{
  "dataset": "short read English sentences (LibriTTS-R)",
  "time_shift_ms": 100,
  "vocab_size": 32,
  "norm": "batchnorm",
  "depths": [2, 4, 2],
  "kernel_size": 9,
  "wave_strides": [5, 2, 2, 2, 2, 2],
  "lr": 0.0042,
  "batch_size": 128,
  "epochs": 21.1,
  "warmup_steps": 80
}
Rows from block 3, named by matrix and row number. Rows with one number belong to one channel. Each number is 128 + 32 x the weight over its row's rms, rounded and kept within 0 to 255. All counts start at 0. After the name is the row's rms in percent of the matrix's.
# convs0: first width-9 conv (model.blocks.3.convs.0.weight, 192x192x9), inputs 36-44, a 9 kernel for each
# convs1: second width-9 conv (model.blocks.3.convs.1.weight, 192x192x9, transposed), outputs 36-44, a 9 kernel for each
convs0.129 103 [129 159 185 152 146 176 172 149 108 133 146 149 140 145 134 117 106 142 125 134 129 135 141 130 127 126 133 223 194 141 124 123 149 154 205 189 203 190 172 178 153 125 129 152 138 102  83  80 138 151 139  95  73 111 134 112 116 138 139 128 144 123 134  91  92 106 127 122 161 184 106  76 152 164 148 120 117 130 132 151 138]
convs0.130 098 [199 166 127 124  97  88 103  95  55 126  92 100 109  88 124 178 160 153  83 101 149 173 175 175 172 168 170 165 158 113 120 117  82  99 131 160 156 159 130 128 147 144 152 132 149 113 100 101 139 142 197 201 179 167 120  86 101 114 103 134 156 146 148 131 146 166 154 128  84  85 127 102 121 104  84 107 135 141 122 123 141]
convs0.131 101 [129 156 127 111 109 126 147 139 125 187 181 187 164  91 108 154 158 122 105 125 138 170 155 140 138 136 127 149 186 180 173 108  12  90 130 104 183 157  88 103 142 101  69 100 126 116 102 121 116 121 143 192 176 152 145 149 143 109 128 139 146 126 136 101  72 138 244 174 103  52  90 108 156  96  97 143 166 160 156 155 115]
convs0.132 097 [128 162 133 101 137 159 136 154 149  80  90 113 130 160 159 164 147 197 139 115 108 130 142 152 157 155 147 113 131 207 179 130 141 114 127 153 124 155 142 177 167 114 132 159 161 155 153 137 141 159 142 147 165 176 141 160 148 122 102 128 150 141 141 168  93  74  74 137 173 120  93  93 115 102 140 149 120 110  89 115 138]
convs0.133 098 [170 142 134 133 132 116 110 100  77 145 143 141 162 174 151 114  76  63 133 129 128 135 135 124 123 123 119 141 121 107 109 117 101 105 128 129 171 153 109  98 103  90  83 104 131 189 158 147 182 190 140  84  44  15 124  95 105 116 125 153 163 134 104  98  89  80 111 125 144 155 124 104 133 140 134 123 115  96 105 129 146]
convs0.134 101 [112 143 164 126 107 121 136 119  68 120 158 163 154 135 110 133 172 129 145 139 132 125 125 134 130 127 127 114  64 108 131 117 135 141 117 114 192 140 133 141 132 141 150 138 116 129 151 143 112 121 188 121  75  88 149 165 158 121 127 140 130 133 146 118 140 109  74 103 122  94  88  85 161 165 130  90 108 119  94  93 115]
convs0.135 101 [122 146 171 151 109 120 128  93  84 146 125 158 167 117 123 134 125 158 105 120 128 147 173 160 153 159 153 197 166 137 124 106 118 148 172 140 120 122 128 128 135 140 161 176 189  51  86 124 160 157 155 179 175 167 140  97 111 145 156 133 122 145 178 112  37  28  86 121 117 126 138 111 124 113 106 114 116 117 124 145 140]
convs0.136 100 [133 120 115 126 138 125 119 154 156 129 133 124 130 132 117 121 122 104 180 154 142 139 133 128 109 100  97 172 171 128 123 142 142 146 165 127 161 196 179 149 133 138 129 102  72 127 131 100  74  84 109 109 127 124 184 144  97  64  80 100 104 106  89 154 170 165 131  97 132 115 107 137 177 183 149 122 126 126 129 138 154]
convs0.137 097 [156 173 176 171 128  92 107 117 104 129 128 133  98  83 113 154 182 169 128  99  91  91 104 139 169 164 150  89 112 118 132 142 137 141 131 126 155 153 138 136 148 143 141 133  91 107 129 141  97  81 111 139 147 144 103  76  99 105  91 130 135 158 210 117 133 119 123 103 109 100 107 138 151 154 146 100 104 117 107 105 131]
convs0.138 101 [133 130 131 133 143 142 150 154 140 166 176 161 122 100  97  78 126 162 165 159 152 141 120 110 110 110 108 142 133 130 139 136 122 114  96  76 176 173 160 131  97 100 103 118 108  80  88 101 123 147 155 115  82  84 147 137 137 141 133 151 149 136 154 125 151 159 140 117 128 123 105 137 150 141 129 115 117 125 129 106  77]
convs0.139 101 [106 112 129 122 125 143 144 117  86 137 156 177 146 130 132 131 145 149 150 136 130 133 130 117 129 136 136 197 166 122  79 113 128 109 118 142 208 169 129 121 131 173 153 124 118 135 135 148 164 137 107  85  56  67 160 137 143 160 148 116 131 110 111 127 102  84  63  41  63  99 108 107 168 160 148 123 109 101  91 119 144]
convs0.140 099 [116 135 154 167 164 159 138 156 159 127 135 155 136 107 101 125 110  81 110 112 121 138 159 161 152 132  98 104 113 115 137 144 116  86 102 135  87  96 102 139 143 164 180 187 182 115 136 151 115  91  69  71 104  90 118 122 137 125 120 124 129 110  70 148 159 149 105 100 135 156 146 151  93  99 114 131 142 145 153 159 191]
convs0.141 100 [130 142 169 170 152 141 145 124  92 111 174 198 137  86 116 164 163 149 117 131 130 136 134 125 120 133 146  84 115 134 158 162 135 145 148 137  88  98 110 113 123 109  96 114 107  64  49  81 113 139 182 183 143 117 145 117 114 119 101 120 142 136 137 112 102 115 157 156 114 132 128 109 168 131  86  98 136 135 132 121 120]
convs0.142 097 [105  94  80  62  61  75  96 120 150 197 173 112  61  54  56 103 149 128 190 168 160 146 132 129 126 112  89 160 162 126 102 133 135 131 156 158 129 113 103 107 147 156 121 115 114 141 165 172 154 148 143 105  65  71 166 168 160 172 169 162 163 161 142 142 181 203 134  98 132 136 131  98 142 131 114 114 129 150 146 129 123]
convs0.143 098 [139 117  73  71 101 105 102 125 141  59  54  51 118 148 172 175 183 230 111 109 117 132 140 144 155 162 164 148 137 132 134 128 104 114 130 103 120 126 142 162 168 147 125 137 175 162 146 140 128 137 131 147 179 200 103 134 177 168 136 122 164 180 137 131 116  86  98 101 106 146 115  74 111 124 128 109  88 112 133 142 135]
convs0.144 095 [ 50  29  48 100 131 158 166 164 160 117 123 107 100  91  86 117 128 101 161 200 220 180 137 110  96  89  72 163 104  77 103 132 161 156 122 100 133 118  96  98  98 106 100  83  71 105 137 123 102 125 148 114  77  75 124 133 141 139 176 204 171 154 115 143 123 116 150 149 148 144 131 170 154 133 114 131 144 129  94  95  87]
convs0.145 098 [133 111 104  98 117 118 126 142 156  51  40  90 122 158 169 145 146 168 101  87  95 128 150 156 174 177 169 131 143 159 160 133 100 103  90  67 154 159 187 186 157 112  94 108 154 104  86  90  98 101 127 156 170 151 114 146 157 144 128 127 155 169 134 166  98  67  96 124 156 157 121 117 124 120 123 122 121 117 130 131 118]
convs0.146 097 [144 163 158 111 106 129 125 114 116  92  70 104 141 173 173 168 127 150 114  97 107 137 164 182 198 208 216 144 137 185 133 121 118 102  89 100 169 188 137 158 182 156 150 125 146  73  90 105  66 100 147 155 171 166 101 145 123 116  94 115 133 154 181 180 142 101 114  88 135 139 125 100 148 134 152 157 138 111  99 102 118]
convs0.147 100 [157 160 158 145 102 132 151 131  99 105 103 179 141 109 121 110  99 101 107 120 147 139 118 134 147 135 118  80 135 131 135 143 120 127 113 132 124 151 136 117 106  79  58 101 172  71  93 164 114  71 152 199 183 202 109  94  81  93  88 146 139 118 112 128 153 190 173 124  74  98 132 191 111 140 147 145 146 123  98 113 128]
convs0.148 100 [ 79  98 126 121 104 119 106 102 108 127 141 127 130 128 135 112  95 103 127 134 129 133 128 111 106 134 162  97 109 148 143 152 166 139 141 180 137  98  83  92  91  76  60  46  53 124  77  38  74 112 119  94 128 141 146 157 150 148 166 148 106 116 106 115  81  78 116 146 158 160 192 197  88  61  95 137 140 152 146 141 138]
convs0.149 101 [ 95 124 119 122 123 148 152 143 126 168 170 154 125 109 108 110 151 168 157 147 145 138 112 116 126 124 121 208 166  96  98 107 115 112 118 104 200 157 148 128  95 116 135 133  98 159 165 146 120 105 125  91  55  97 136 118 150 160 138 167 138 112 116 128 134 118  84  82 150 151 111 146 162 160 159 117  86 111 120 123 116]
convs0.150 099 [131 138 145 146 139 133 123 114 119 109 136 143 138 122 125 147 115  91  70  56  65  82 101 122 150 161 173 169 169 159 131 125 114  99 109 141  98 106  92  86  94  97  93  94 105   0  18  86  80  63  69  80  74  65 107  77  96  83  68  61  79  83  69 113 101  84 107 139 154 143 149 195 218 184 162 147 129 112  96 112 124]
convs0.151 101 [167 148 141 141 130  95  84  92  78 152 175 189 197 164 110 100 105  93 117 117 132 141 132 118 114 125 128 126 111  88  81 107 126 116 122 125 169 165 130 105 105 137 154 159 163 132 131 123 141 146 121 132 135  95  94 120 143 158 166 144 115 102  81  94 133 182 199 170 168 149  98  95 162 181 173 150 136 137 140 155 169]
convs0.152 097 [111 123 113 125 130 128 100  84  86  54  65 106 127 141 143 166 222 255 134 136 126 115 126 137 152 167 180 106  84 115 132 115  84  86 116 114 103  62  71  94 133 166 165 127 105  87  47  82 121 148 135 116 168 189  89 130 104  83  43  42  98 141 173 136 182 155  88  61  70 116 121  89 125 106 105  98  84  81 103 124 136]
convs0.153 096 [139 140 147 139 127 128 149 141 120 140 156 132 116  75  91 169 159 115 140 126 137 138 120 128 132 108  81 144 136 147 132 146 157 135  96 106 172 100  91 103 110 144 157 155 125 153 155 135 107 125 135 106  93  74 102 141 175 158 167 179 167 139 129 159 152 107 113 157 142 116 132 130 122 123 120 116 122 122 109 113 145]
convs0.154 101 [148 132 122 156 130  98 105 126 141 105 138 140 164 129  73 102 144 128  92 111 137 159 153 142 127 136 145 171 131 101 120 138 120  83  74  83 158 149 113 103 117 151 185 171 151 155 177 161 173 167 134 107 155 151  72  88 103 128 156 154 136 126  98 101 150 140  74 125 156 132  83  87 195 194 146 119 131 133 137 171 211]
convs0.155 100 [ 88 111 147 141 159 189 190 172 130 145 160 199 174 123 123 147 165 150 134 135 139 136 133 128 126 131 137 172 150 119  91 106 135 154 161 135 137 128 154 157 133 117 130 164 189 150 140 127 136 149 167 124  90  97 144 136 127 144 152 142 134 132 142 111 140 104  69  81 103 125  87  90 166 149 108  73  87 108 111 146 132]
convs0.156 099 [115 151 183 147  85  79  85  94  74 126 136  90  62  94 127 165 162 159 105 115 115 108 149 175 170 161 161  84 105  91 111 121 139 159 145 112 161 121  88  97 116 136 178 165 138 133 115 101 102 120 127 141 135 142 100 112 108 101 116 126 123 130 115 141 163 194 160 118 132 167 171 130 110 118  93 114 147 159 159 158 147]
convs0.157 099 [154 149 136 112 110 127 161 170 122 113 128 158 160 152 119  88  43   7 143 144 138 155 163 134 120 119 102 124 121 111  78  59  63  82  98 142 133 114 117 125  99 108 127 141 184 139 161 156 136 104  99 117 112  80 173 154 127 124 113  91  95 109  98 159 149 169 156 142 150 156 147 131  95 117 141 143 124 120 109 102 161]
convs0.158 100 [167 132 117 117 123 125 122 132 143 116 117 136 135  98  99 128 175 195 136 133 122 132 127 124 132 141 133 173 147 141 121 149 170 134 126 108 174 148 156 127 106 162 190 182 145 104 138 158 152 143 159 153 134  91 173 131 120 176 190 161 138 106 116 131 142 142 130 105 138 139  76  89 147 148 136  91  83 111 127 132 132]
convs0.159 103 [143 160 194 191 160 127 113 107  86 100 111 106  93 104 116 125 122  92  69  74  97 122 161 171 167 167 159 131 104 100 114 121 130 130 108 119 141 120 134 164 165 148 150 147 146  94  86  80  73  85 111 126 116 107 138 141 121 103  97 106 112  99  77 131 115  95 113 125 140 151 155 190 104 101 113 116 122 130 145 142 126]
convs0.160 101 [150 173 164 122 115 131 140 120  81 121 160 164 146 112  92 108 149 116 123 118 113 123 129 139 145 141 140 125 101  84  97 107 131 119 119 137 230 171 147 121  98 135 154 134 122  86 131 164 157 130 169 142 120 118 164 160 140 114 105 110 116 119 103 178 159 164 144 110 155 166 135 100 143 144 122  62  61  77  80  75  93]
convs0.161 097 [199 201 189 170 137 120 130 130 118 158 144 125 119 103 109 119  75  61 120 129 131 132 135 141 140 131 128 154 130 145 126 123 108  92 104 125 152 144 117  93  90  92  73  89 130 170 161 171 165 162 146 143 149 155 113 129 156 162 120  89 112  99  93  77  86 130 154 173 172 144 156 160 120 136 133 136 137 129 129 145 153]
convs0.162 105 [103 105 123 135 122 120 122 157 173 148 114  97 108 130 146 160 166 165 167 149 139 116 105 119 115 101 100  93 137 126 131 123  98 117 158 190 163 158 144 137 116 110 142 164 165 134 164 135 138 123 120 117 156 148 119 140 140 140 153 149 155 162 143 150 150 118  77  74 116 125 131 118 143 177 160 120 121 125 102  80 100]
convs0.163 098 [146 164 190 171 145 121 122 123 102 149 166 152 104  95 112 132 136 132 124 121 126 125 118 113 112 117 118 121 112 129 145 169 149  96  71  70 136 121 122 113 134 167 151 106  61 140 118 142 137 119 107  99  85  69 161 146 135 162 175 154 134 121 129 116  96  54  74  26  34  68  80  98 149 167 162 128  97  92 121 145 173]
convs0.164 101 [166 161 151 134 123 113 115 121 139  69  98 134 145 130 130 143 122 120  37  40  61  87 107 132 165 171 175 151 169 180 157 141 136 126 144 174 133 134 125 113 116 124 125 118 134   0  16  64  63  43  61  76  80  97 131 105 103  87  70  50  78  98  92 123 136 137 151 161 155 164 154 165 198 186 165 152 147 129 101  87  79]
convs0.165 102 [105 116 149 134 125 155 177 157 108 137 149 161 118  88 106 134 134  92 136 140 144 135 133 146 139 118 117 143 118 121 119 100 133 127 121 135 180 131 118 107 125 141 144 118  94 108 134 150 111  88 106  69  82 107 105 136 167 123 107  80  98 137 128 130 141 115 120 168 171 149 151 158 150 157 118  78 132 156 142 128 132]
convs0.166 098 [ 86 118 150 141 102 121 137 153 140 134  94  85 134 157 158 119 148 130 202 171 157 137 134 142 142 125 140  73  77 108 194 135 133 132  93  91  88  70 151 138 158 156  99 144 161 159 145 179 154  96 126 111 128 132 119 167 180 140 111 100 115 152 162 118 202 129 126 107  85 133 120 138  79 103 107 110 139 120 115 104 121]
convs0.167 099 [131 128 134 139 144 146 161 153 123 122 123 131 124 110 129 141 141 152 182 170 166 167 165 154 127 100 115 160 143 119 114 111 114 133 166 145  66 117 125  97  89 108  95  79  66 157 142 117 100 118 150 166 146 131 150 137 119 102 111 144 165 149 144  69  88 117 134 117 135 130 164 158 119 111  98 110 128 122 109 134 151]
convs0.168 100 [123 143 123 104 116 112 104 117 119  79  81  88 132 149 149 153 149 125 136 119 121 141 147 138 148 174 185 141 110 104 149 176 147 133 132  95 168 128 104 101 112 131 163 180 185 113  87  83 104 118 118 147 160 147 103 125 150 199 205 180 167 147 107 153 147 128  73  64  62 104 132 151 137 146 138 113 108 121 130 127 127]
convs0.169 103 [104 106 109 122 143 160 170 180 197 149 148 142 122 109  99  94  70  50 171 159 149 136 132 121 113 105  97 120 135 135 134 138 114  99 108 117  89  98  89  76  95  86  73  74  99  39  42  50  63  72  64  73 105  97 131 127 143 131 109  93  96  81  39 111 136 131 120 110  92 120 145 151 169 161 160 155 153 139 114  97 111]
convs0.170 101 [127 146 156 171 147 125  95  85  94 143 145 143 147 167 171 152 111  85 122 124 124 136 152 154 136 116  97 102  94 103 137 137 112 109 117 170  82  87 119 145 125 121 131 145 139 124 108 116 128 107  92 107 103  91 113 106  89 113 157 162 127  91  79 150 150 109  92 115 156 197 216 196  42  68  96 131 139 141 139 141 149]
convs1.129 102 [108 122 129 121 132 148 140 138 128 132 137 115  89  50 110 139 139 120 104  80  74 115 126  97 113 166 206 182 174 134  85 144 169 165 144 149  94  55  65 115 135 144 149 139 146 179 171 147 114 135 153 130 139 118 159 124 105 109 122 141 109 104 104 123 187 177 114 122 215 210 137 135  87 109  78 113 154 163 196 183 128]
convs1.130 101 [158 152 148 150 184 172 160 147 142 160 156 142 129 108 117 129 119 112  82 118 139 121 145 154 124  95  83 103 129 121 125 122 125 115 133 149 137 108 112 117 127 138 131 135 132  90 134 152 126 110  95 119 136 120 100 141 146 137 137 134 129 165 202 173 126 123  79  85 136 152 106 130 107 101 105 139 159 141 105 104 115]
convs1.131 115 [122 174 164 123 124 152 175 157 182 206 140 152 125  84  99 124 135 147  95 136 134 127 145 137  92  76 108 105 135 119  77 100 158 168 184 194 117 120 108 134 131 136 142 155 131 176 141  96  31  38 105 107  87 133  89 115 133 138 155 166 146 130 132 148 160  87  60  80 137 179 110 109 186 159 149 126 150 144 122 137 166]
convs1.132 099 [178 173 125 137 132 132 168 142 135 163 127 125  87  62 114 139  92  94  88 106  93  92  82 126 174 155 115 149 137 138 132 102  79 117 129 116 110  92 144 184 132 136 158 145 118 129 152 139 126 146 131 123 123  80 108 130 132 122 153 147 114 103 108 182 128 141 170 164 114 126 139 138  32  65 127 148 134 160 184 171 130]
convs1.133 095 [114 126 109  95 122 161 190 177 142  66 103 121 123 127 125  90  75  90 128 124 117 107 116 119 119 108  83  91 111 106 102  90 107 125 118 137 138 132 151 173 163 149 147 150 149 125 130 138 146 142 139 121 129 139 126 112 119 124 138 145 149 161 216 128 100  82 100 125 132 142 143 142 145 149 145 150 155 129 115 147 186]
convs1.134 096 [122  99 123 150 130 114 107  97  61 101 127 142 171 139  88  62  87 108 212 215 162 104  96  96  78  76 120 153 139 131  96  90 148 158 123 122 154 121  87 111 121 122 151 138 130 199 171 190 174 148 122  97  73  94 100 121 119 108 127 119 139 160 188 135 135 126 149 139 109 140 153  82  76  76 106 125 150 151 150 162 139]
convs1.135 092 [ 71  79  88 107 126 137 144 153 150 153 147 119  68   4  76 147 164 122 131 140 143 146 140 130 140 210 253 154 179 124  85 131 150 169 178 149 140 129 120 112 126 139 163 163 146 129 111 113  87 111 114 103 137 122 117 135 143 134 132 135 115 124 105 168 178 156 117 116 170 184 107 125 178 177 114 135 146 151 143 142 136]
convs1.136 096 [ 73  69  75  94  96 118 119 113 115 108  96  93 119 144 167 153 139 135 153 138 129 123 113 123 122 118 117 106  89  94 106 122 116 108 113 109 106  81  72  79 113 139 134 131 122 179 176 141 126 123 116 108 115 133  64  97 103  92  75  91 126 120 146 146 148 142 132 144 161 168 142 112 107  93  80 100 102 105 120 140 165]
convs1.137 082 [ 88 103  99 104 149 160 139 130 138  75  84 141 190 171 138 127 144 158 110 137 154 161 163 150 124 117 140 152 159 136 100  67 111 107 119 135 107 142 137 102 121 141 163 187 173 108 134 148 137 103  94 133 134 153  89 104 132 148 164 146 176 218 215 154 154  58   6 101 148 154 156 183 137 165 189 159 137 112  97 110 106]
convs1.138 091 [ 59  52  82 121 141 138 155 147 127  95 120 141 148 103  46  47  71  60 135 123 122 119 117 101 101 153 179 171 188 172 116  62 101 122 105  69 143 110  92 119 156 167 153 118 123 175 186 183 151 102  78  83 119 110 134 133 159 148 120 134 165 149 134 107 107  92 110 138 177 184 160 148 114 102 123 182 192 147 164 153 116]
convs1.139 103 [ 41  70 109 139 163 172 141 127  98 134 131 135 134 138 135  88  43  30 149 135 143 167 161 145 147 155 165 189 179 146 144 151 137 137 124  68  43  40  45  81  90  98 127 143 139 187 175 151 105  78  82 115 138 125 194 180 165 146 132 130 135 124 118 217 201 152  95  74  72  60  94 132 146 141 149 161 135 144 190 194 175]
convs1.140 096 [107  93  91 125 150 159 135 102  84  78  92  98  98 105  92  73  99 127 166 146 117 128 154 186 183 178 159  99 123 130 121 107 102  90  74  78 180 156 141 138 165 177 155 135 125 133 158 160 128  96  84  89  99 105 178 181 175 146 109 114 109  97 107 139 114 103 122 161 153 160 161 106 214 204 165 138 127 123 124 129 108]
convs1.141 093 [ 91  98  77  86 120 126 108  98 119 125 123 100  99 111 125 151 164 150 116 112 129 115  93  92 111 133 152 150 166 128  79  39  58 106 136 178 121 124 136 130 162 156 143 165 149 160 180 213 238 188 143 137 119  95  76 101 130 101  83 134 173 140  92 139 143 123 156 165 147 142 175 206 112  89  81  86  82 140 176 180 136]
convs1.142 109 [ 74  80 102 112 131 154 149 143 161  94 115 158 169 141 106 104 114 122 148 110 100 117 119  98  75  70  65 151 160 124 119 123 131 135 144 146 105  92  94  94  92 113 151 155 115 107 109 141 157 134  99 102 121 141 112 110 103 141 176 172 158 133 150 128 115 140 163 170 177 183 137  77  78  95 114 138 133  90  72 104 125]
convs1.143 094 [131 124 108  84  93 120 155 157 149 136 121  90  77  93 126 130 110  97  60  88  96  98 103 117 131 129 121  85 121 144 115  93  95 103 101 100 121 115 129 152 163 146 146 145 116  26  66 108 140 154 157 151 133 107 146 141 135 123 145 180 210 219 209 170 174 189 168 130  89  84 115 115 141 127 122 126 132 138 143 153 148]
convs1.144 097 [ 78  87  78  90  92  95 122 156 165  56  95 115 132 126 109 114 117  92 151 147 145 150 150 139 122 123 151 153 168 143 148 150 108  90  88 123 121 119 137 156 145 120 139 152 141 108 126 160 157 132 116 118 133 168 111 107  87  97 123 137 145 147 161 139 166 170 183 201 149 114 147  75 132 149 184 176 125  64  75 155 207]
convs1.145 094 [132 112 108 105 108 109 117 154 195 177 145 123 102  64 104 166 166 132  56  77  88  93 111 118 126 128 122  98  93 115 111 100 101 117 113 106 143 123 117 165 203 158 121 118 139  62 110 115 125 130 144 147 156 145 134 145 142 105 108 140 156 182 192 127 155 194 200 153  94  36  75 130 105 107 102  75  89 141 156 146 126]
convs1.146 090 [104 115 127 127 123 132 177 201 189 151 125 124 100 106 157 166 118 107  76  81  91 113 135 153 147 125 110  92 112 118 111 106  99 115 122  92 150 128 165 205 183 160 158 174 170  90 113 131 130 129 120 116 125 127 103  85  76  74 132 147 129 142 144 184 165 184 168 124  85  86 145 157  69  58  78 115 139 156 155 166 144]
convs1.147 124 [159 139 124 110 137 135 118 120 124 189 134  95 102  89 106 130 187 178 109 118 121 131 158 168 146 149 148  92 146 161 128 125 140 153 125 137 121 151 155 206 216 175 139 145 146  62 108 147 150 103 116 146 121  79 124 152 134 120 119 114  94 104 100  74 131 162 104  83 125 173 146 155 157 130 157 145 141 147 147 156 112]
convs1.148 109 [149 161 155 157 154 155 171 170 156 127 129 131 133 132 140 152 171 206 148 135 113 107 107 108 108  90  62 157 147 161 162 120  93 101 114 117  83 101 119 121 131 142 168 175 152 175 155 157 184 172 128  65  59  94  86  83  74  83 102 130 111  84  76  83  80  90 103 133 132 132 138 159 139 160 169 160 132 120 120 110  93]
convs1.149 101 [ 39  32  70  99 139 169 157 137 107 111 143 154 133 114 113  88  76  54 202 177 131 126 133 107  90 145 177 144 163 166 122 104 103 108 129 121 113  91  72  94 109 107 100 115 105 188 183 185 149 110  81  91 152 150 159 156 160 119 113 134 153 123 132 181 131 140 115 115 176 197 127 115 102 105 107 158 149 134 182 188 138]
convs1.150 080 [131 135 117 130 166 171 157 141 128 126 114 122 141 129 115 100 108 144  99 124 144 143 142 156 152 147 165 112 102 120 153 135 126 110 105 103 161 154 130 120 141 161 156 157 169 104 121 137 145 151 155 160 148 151 127 114 105 127 136 135 147 155 138 110 125 131 128 138 139 140 162 143 171 160 136 107 118 126 120  91  38]
convs1.151 099 [106 123 113 105  90 109 148 182 162  42  72  92  83  91  68  34  42  61 147 131 114 102 110 128 128 125 114  43  54  62  57  84 124 119  75  70 147 122 122 147 168 169 140 138 136 121  97 116 149 158 145 117  96  76 115  97  69  69  89 125 153 176 211 163 116 103  90  86 100 106 113 146 168 167 145 112 110 107 131 143 133]
convs1.152 090 [132 113 117 103  81  70  81 103 111  54 123 155 135 126 124 103  86  98 105 115 137 148 126 107 124 145 147 162 151 185 178 121  89  95 110 128 102 104 103 106  80 107  98  94  86 189 144 143 145 135 112 104 108 118 131 142 144 134 123 131 103  80  63  66  76 116 144 145 168 137  80 102  56  58  84 128 160 162 165 142 100]
convs1.153 089 [ 49  75 109 106  90  85  73  82  67 155 150 177 191 184 154 119 136 179 158 167 153 118 118 128  98  97 144 148 177 125 131 100 119 161 157 134 121 120 115 101 110  74  95 141 140 169 178 174 160 126 111 138 127 132 142 125 115  98 127 118 113 121 118 145 147 133 127 141 137 135 222 148 114 123 126 132 159 174 122 118 145]
convs1.154 105 [ 79  91 106 115 101 108 137 170 177  50  86 105 110 118 111  73  76  83 143 146 150 135 121 142 156 154 136 120 113  70  32  96 129 106 107 104 130 105  74  88 120 151 132  93  85 160 134 117 154 182 160 125 119  78 140 139 105  87  61  67  99 139 174 160  86  59  48  99 140 139 122 119 127 150 135 102 105 112 132 135 101]
convs1.155 089 [ 96  68  96 134 150 166 141 118  95  97 149 174 135  79  92  96  85  63 151 149 133 127 130 134 148 191 246 179 189 147  88  73 114 137 145 127 120 102  85 120 117 113 128 136 140 197 194 178 124 117 125 104 112 131 129 150 143  97  91 100 125 145 123 146 182 173 148 142 142 140 138 126  83  99 107 131 142 142 150 158 152]
convs1.156 102 [105 141 138 125 126 148 142  99  65 122 116 118 151 171 134 111 114 118 103  99 119 159 153 121 100  82  64 139 172 161 114  68 100  87  88 125 151 171 153 141 122 139 160 161 177 110 128 145 137 117  81  74 123 121 122 132 140 153 151 138 182 177 143 171 174 165  99  63 106 104  86 132 130  99 138 151 155 158 151 111 110]
convs1.157 105 [134 108 108 123 144 154 157 131 113  51  63  93 104 124 120  89  57  85 189 140 108 115 117 126 134 147 136 112 112 111  96  98  82  84 108 126 145 139 143 159 162 148 123  97  89 107 122 114 100 116 140 149 146 140 120 110 126 145 142 139 161 171 160  93  79  86 139 181 126  94 107  95 173 178 158 139 140 164 176 191 214]
convs1.158 099 [119 112 124 141 148 139 127 105  78 136 177 160 116 106 152 144  82  75 168 174 168 165 153 128 149 189 183 159 168 161 134 126 129 125 116  92 117  80  57  67 113 148 161 144 128 147 133 140 136 101  72  69  81  65 135 139 140 123 109 123 150 143 125  87  84 100  88  94 133 164 163 182 109 101 110 118 103 100 130 160 142]
convs1.159 108 [158 138 152 169 177 189 196 185 168 118 121 118  89  92 115 112  86  87  69  73  91 103 116 129 137 124 118 161 135 110 124  83  61  70  65  86 151 160 175 168 153 166 186 169 164 120  83  90 106  96 100 137 151 142  88  97 117 124 127 142 145 152 139 128 137 136 132 147 165 160 146 136 109 120 136 120 109 129 133 131  80]
convs1.160 099 [ 95  80 102 144 142 130 109  93  62 130 139 129 152 140 101  75  85 102 201 211 173 146 137 117 102 131 162 155 131 167 116  93 132 130  98  76 126 103  86 121 166 166 161 146 113 175 152 165 157 108  86  72 100  99 137 121 124 108  81  68 100  95 138 123 121 122 120 107  97 142 161 103 169 156 136 141 117 130 187 199 160]
convs1.161 098 [ 57  64  73  94 129 155 168 162 153 123 122 104  91 106  91  82  86 121 126 128 112  94  86  86  95  93  71 127 139 131 123 117 129 134 134 133  72 114 155 145 131 145 160 156 167 176 176 169 175 170 157 132 110 121 109  88 103 139 146 145 121  95 122 115 110 116 127 111 111 120 136 151 142 133 143 138 129 105  95 129 172]
convs1.162 121 [ 84 112 145 131 102 109 120 116 103 104 131 140 151 147 106  84 112 136 100  56  46  77 133 155  93  67  50  89 109 138 140 131 147 142 103  87 135 166 149 166 190 161 123 127 133 101 123 150 155 153 149 129  64  81  68  82 102 105 105 128 118 118 146 122 124 185 177  67  41 119 143  92  97 120 158 163 135 122 120 160 184]
convs1.163 096 [ 84  90 109 135 142 158 166 169 122 117 142 152 129 109 111  99  58  76 173 150 137 137 124 100  95 125 145 180 218 210 149 121 153 168 146 109 104  87  60  63  89 132 162 146 139 114 128 149 138  80  55  52  95 126 149 166 198 179 135 117 117 129 133 158 108  64  67 105 124 127 165 180 103 133 159 162 154 111 123 175 188]
convs1.164 079 [193 174 161 163 194 195 173 148 138 137 138 162 172 148 133 115 121 123  95 116 135 145 139 148 155 152 148  86  74  87 107 110 114 126 130 114 134 137 140 135 136 141 147 148 154 110 100 111 127 137 149 154 155 158 100 101 111 127 128 137 146 158 152  92  87 106 125 136 119 107 110 108 105  88  88  97  86  70  53  54  51]
convs1.165 105 [ 71  60  69 119 159 167 144 124  95 133 141 165 161 142 118  97 109 119 201 178 145 123 111  94  67  97 187 155 112 143 124  79 116 152 134 130 131 151 124 131 145 132 130 151 168 203 157 165 138  98  89  71 108 132 137 130 132 113 132 152 153 134 137 157 138 111 134 142 129 172 198 120  87  86 139 170 161 153 160 184 148]
convs1.166 096 [171 124 128 128 115 154 105 117 141 107 105  89  96 147 173 124 134 189 149 121  96  74 114 165 116  79 147 143 137 152 130 102 125 139 126 174 106 156 189 159 160 138 112 123  95 153 160 129 127  96 110 148 141 140 111  93  74 121 154 127 146 142 147  84 106 133 105 108 152 146 158 132  87 130 151 117 101 106 126 122 152]
convs1.167 092 [ 66  61  54  52  65  88 103 114 121  87 102 139 174 164 134 131 144 161 158 170 176 153 130 121 112 104 108 197 212 181 165 159 149 133 152 167  81  68  77  97 120 149 120 108  98 144 160 148 120 104 118 123 129 137  73 103  97 101 110 108 120 106 102 120 134 124 115 128 168 188 177 169 113  73  62  77 113 152 173 172 182]
convs1.168 093 [109 101  80  99 110 120 138 157 170 158 165 153 119 131 175 163 139 158 115 121 128 135 126 116 123 108  81  65  44 106 145 113 107 130 107  68 196 170 159 157 154 131 168 190 199  47  48 101 163 173 156 139 130 138 139 156 129  93 111 152 161 160 195  95 112 172 148 110  73  72 105 132 172 177 158 137 114  90  99 134 143]
convs1.169 111 [101 108 113 133 149 137 125 138 167 116 103 138 162 156 141 114 107 119 182 181 170 149 127 107 116 131 132 124 147 153 172 180 161 120 114 128 180 174 140 136 146 132 134 145 151  48  61  99 154 198 206 184 159 176 110 125 119 121 158 182 193 212 239 105  96  77  89 118 117  93  99  76 138 154 133 114 104  82  70  73  46]
convs1.170 109 [152 107  89 119 158 205 195 148 107 116 135 125  98 126 149 123 114 128 139 112  98 116 137 149 160 163 151  72  85 114 104  94 102 105 124 128 131 131 128 142 149 134 114 105 131 123 143 170 170 148 142 127 106  89 177 177 174 150 123 117 113  72  44 114 113 107 128 166 114 137 174 161 206 182 157 139 157 136 117 118 127]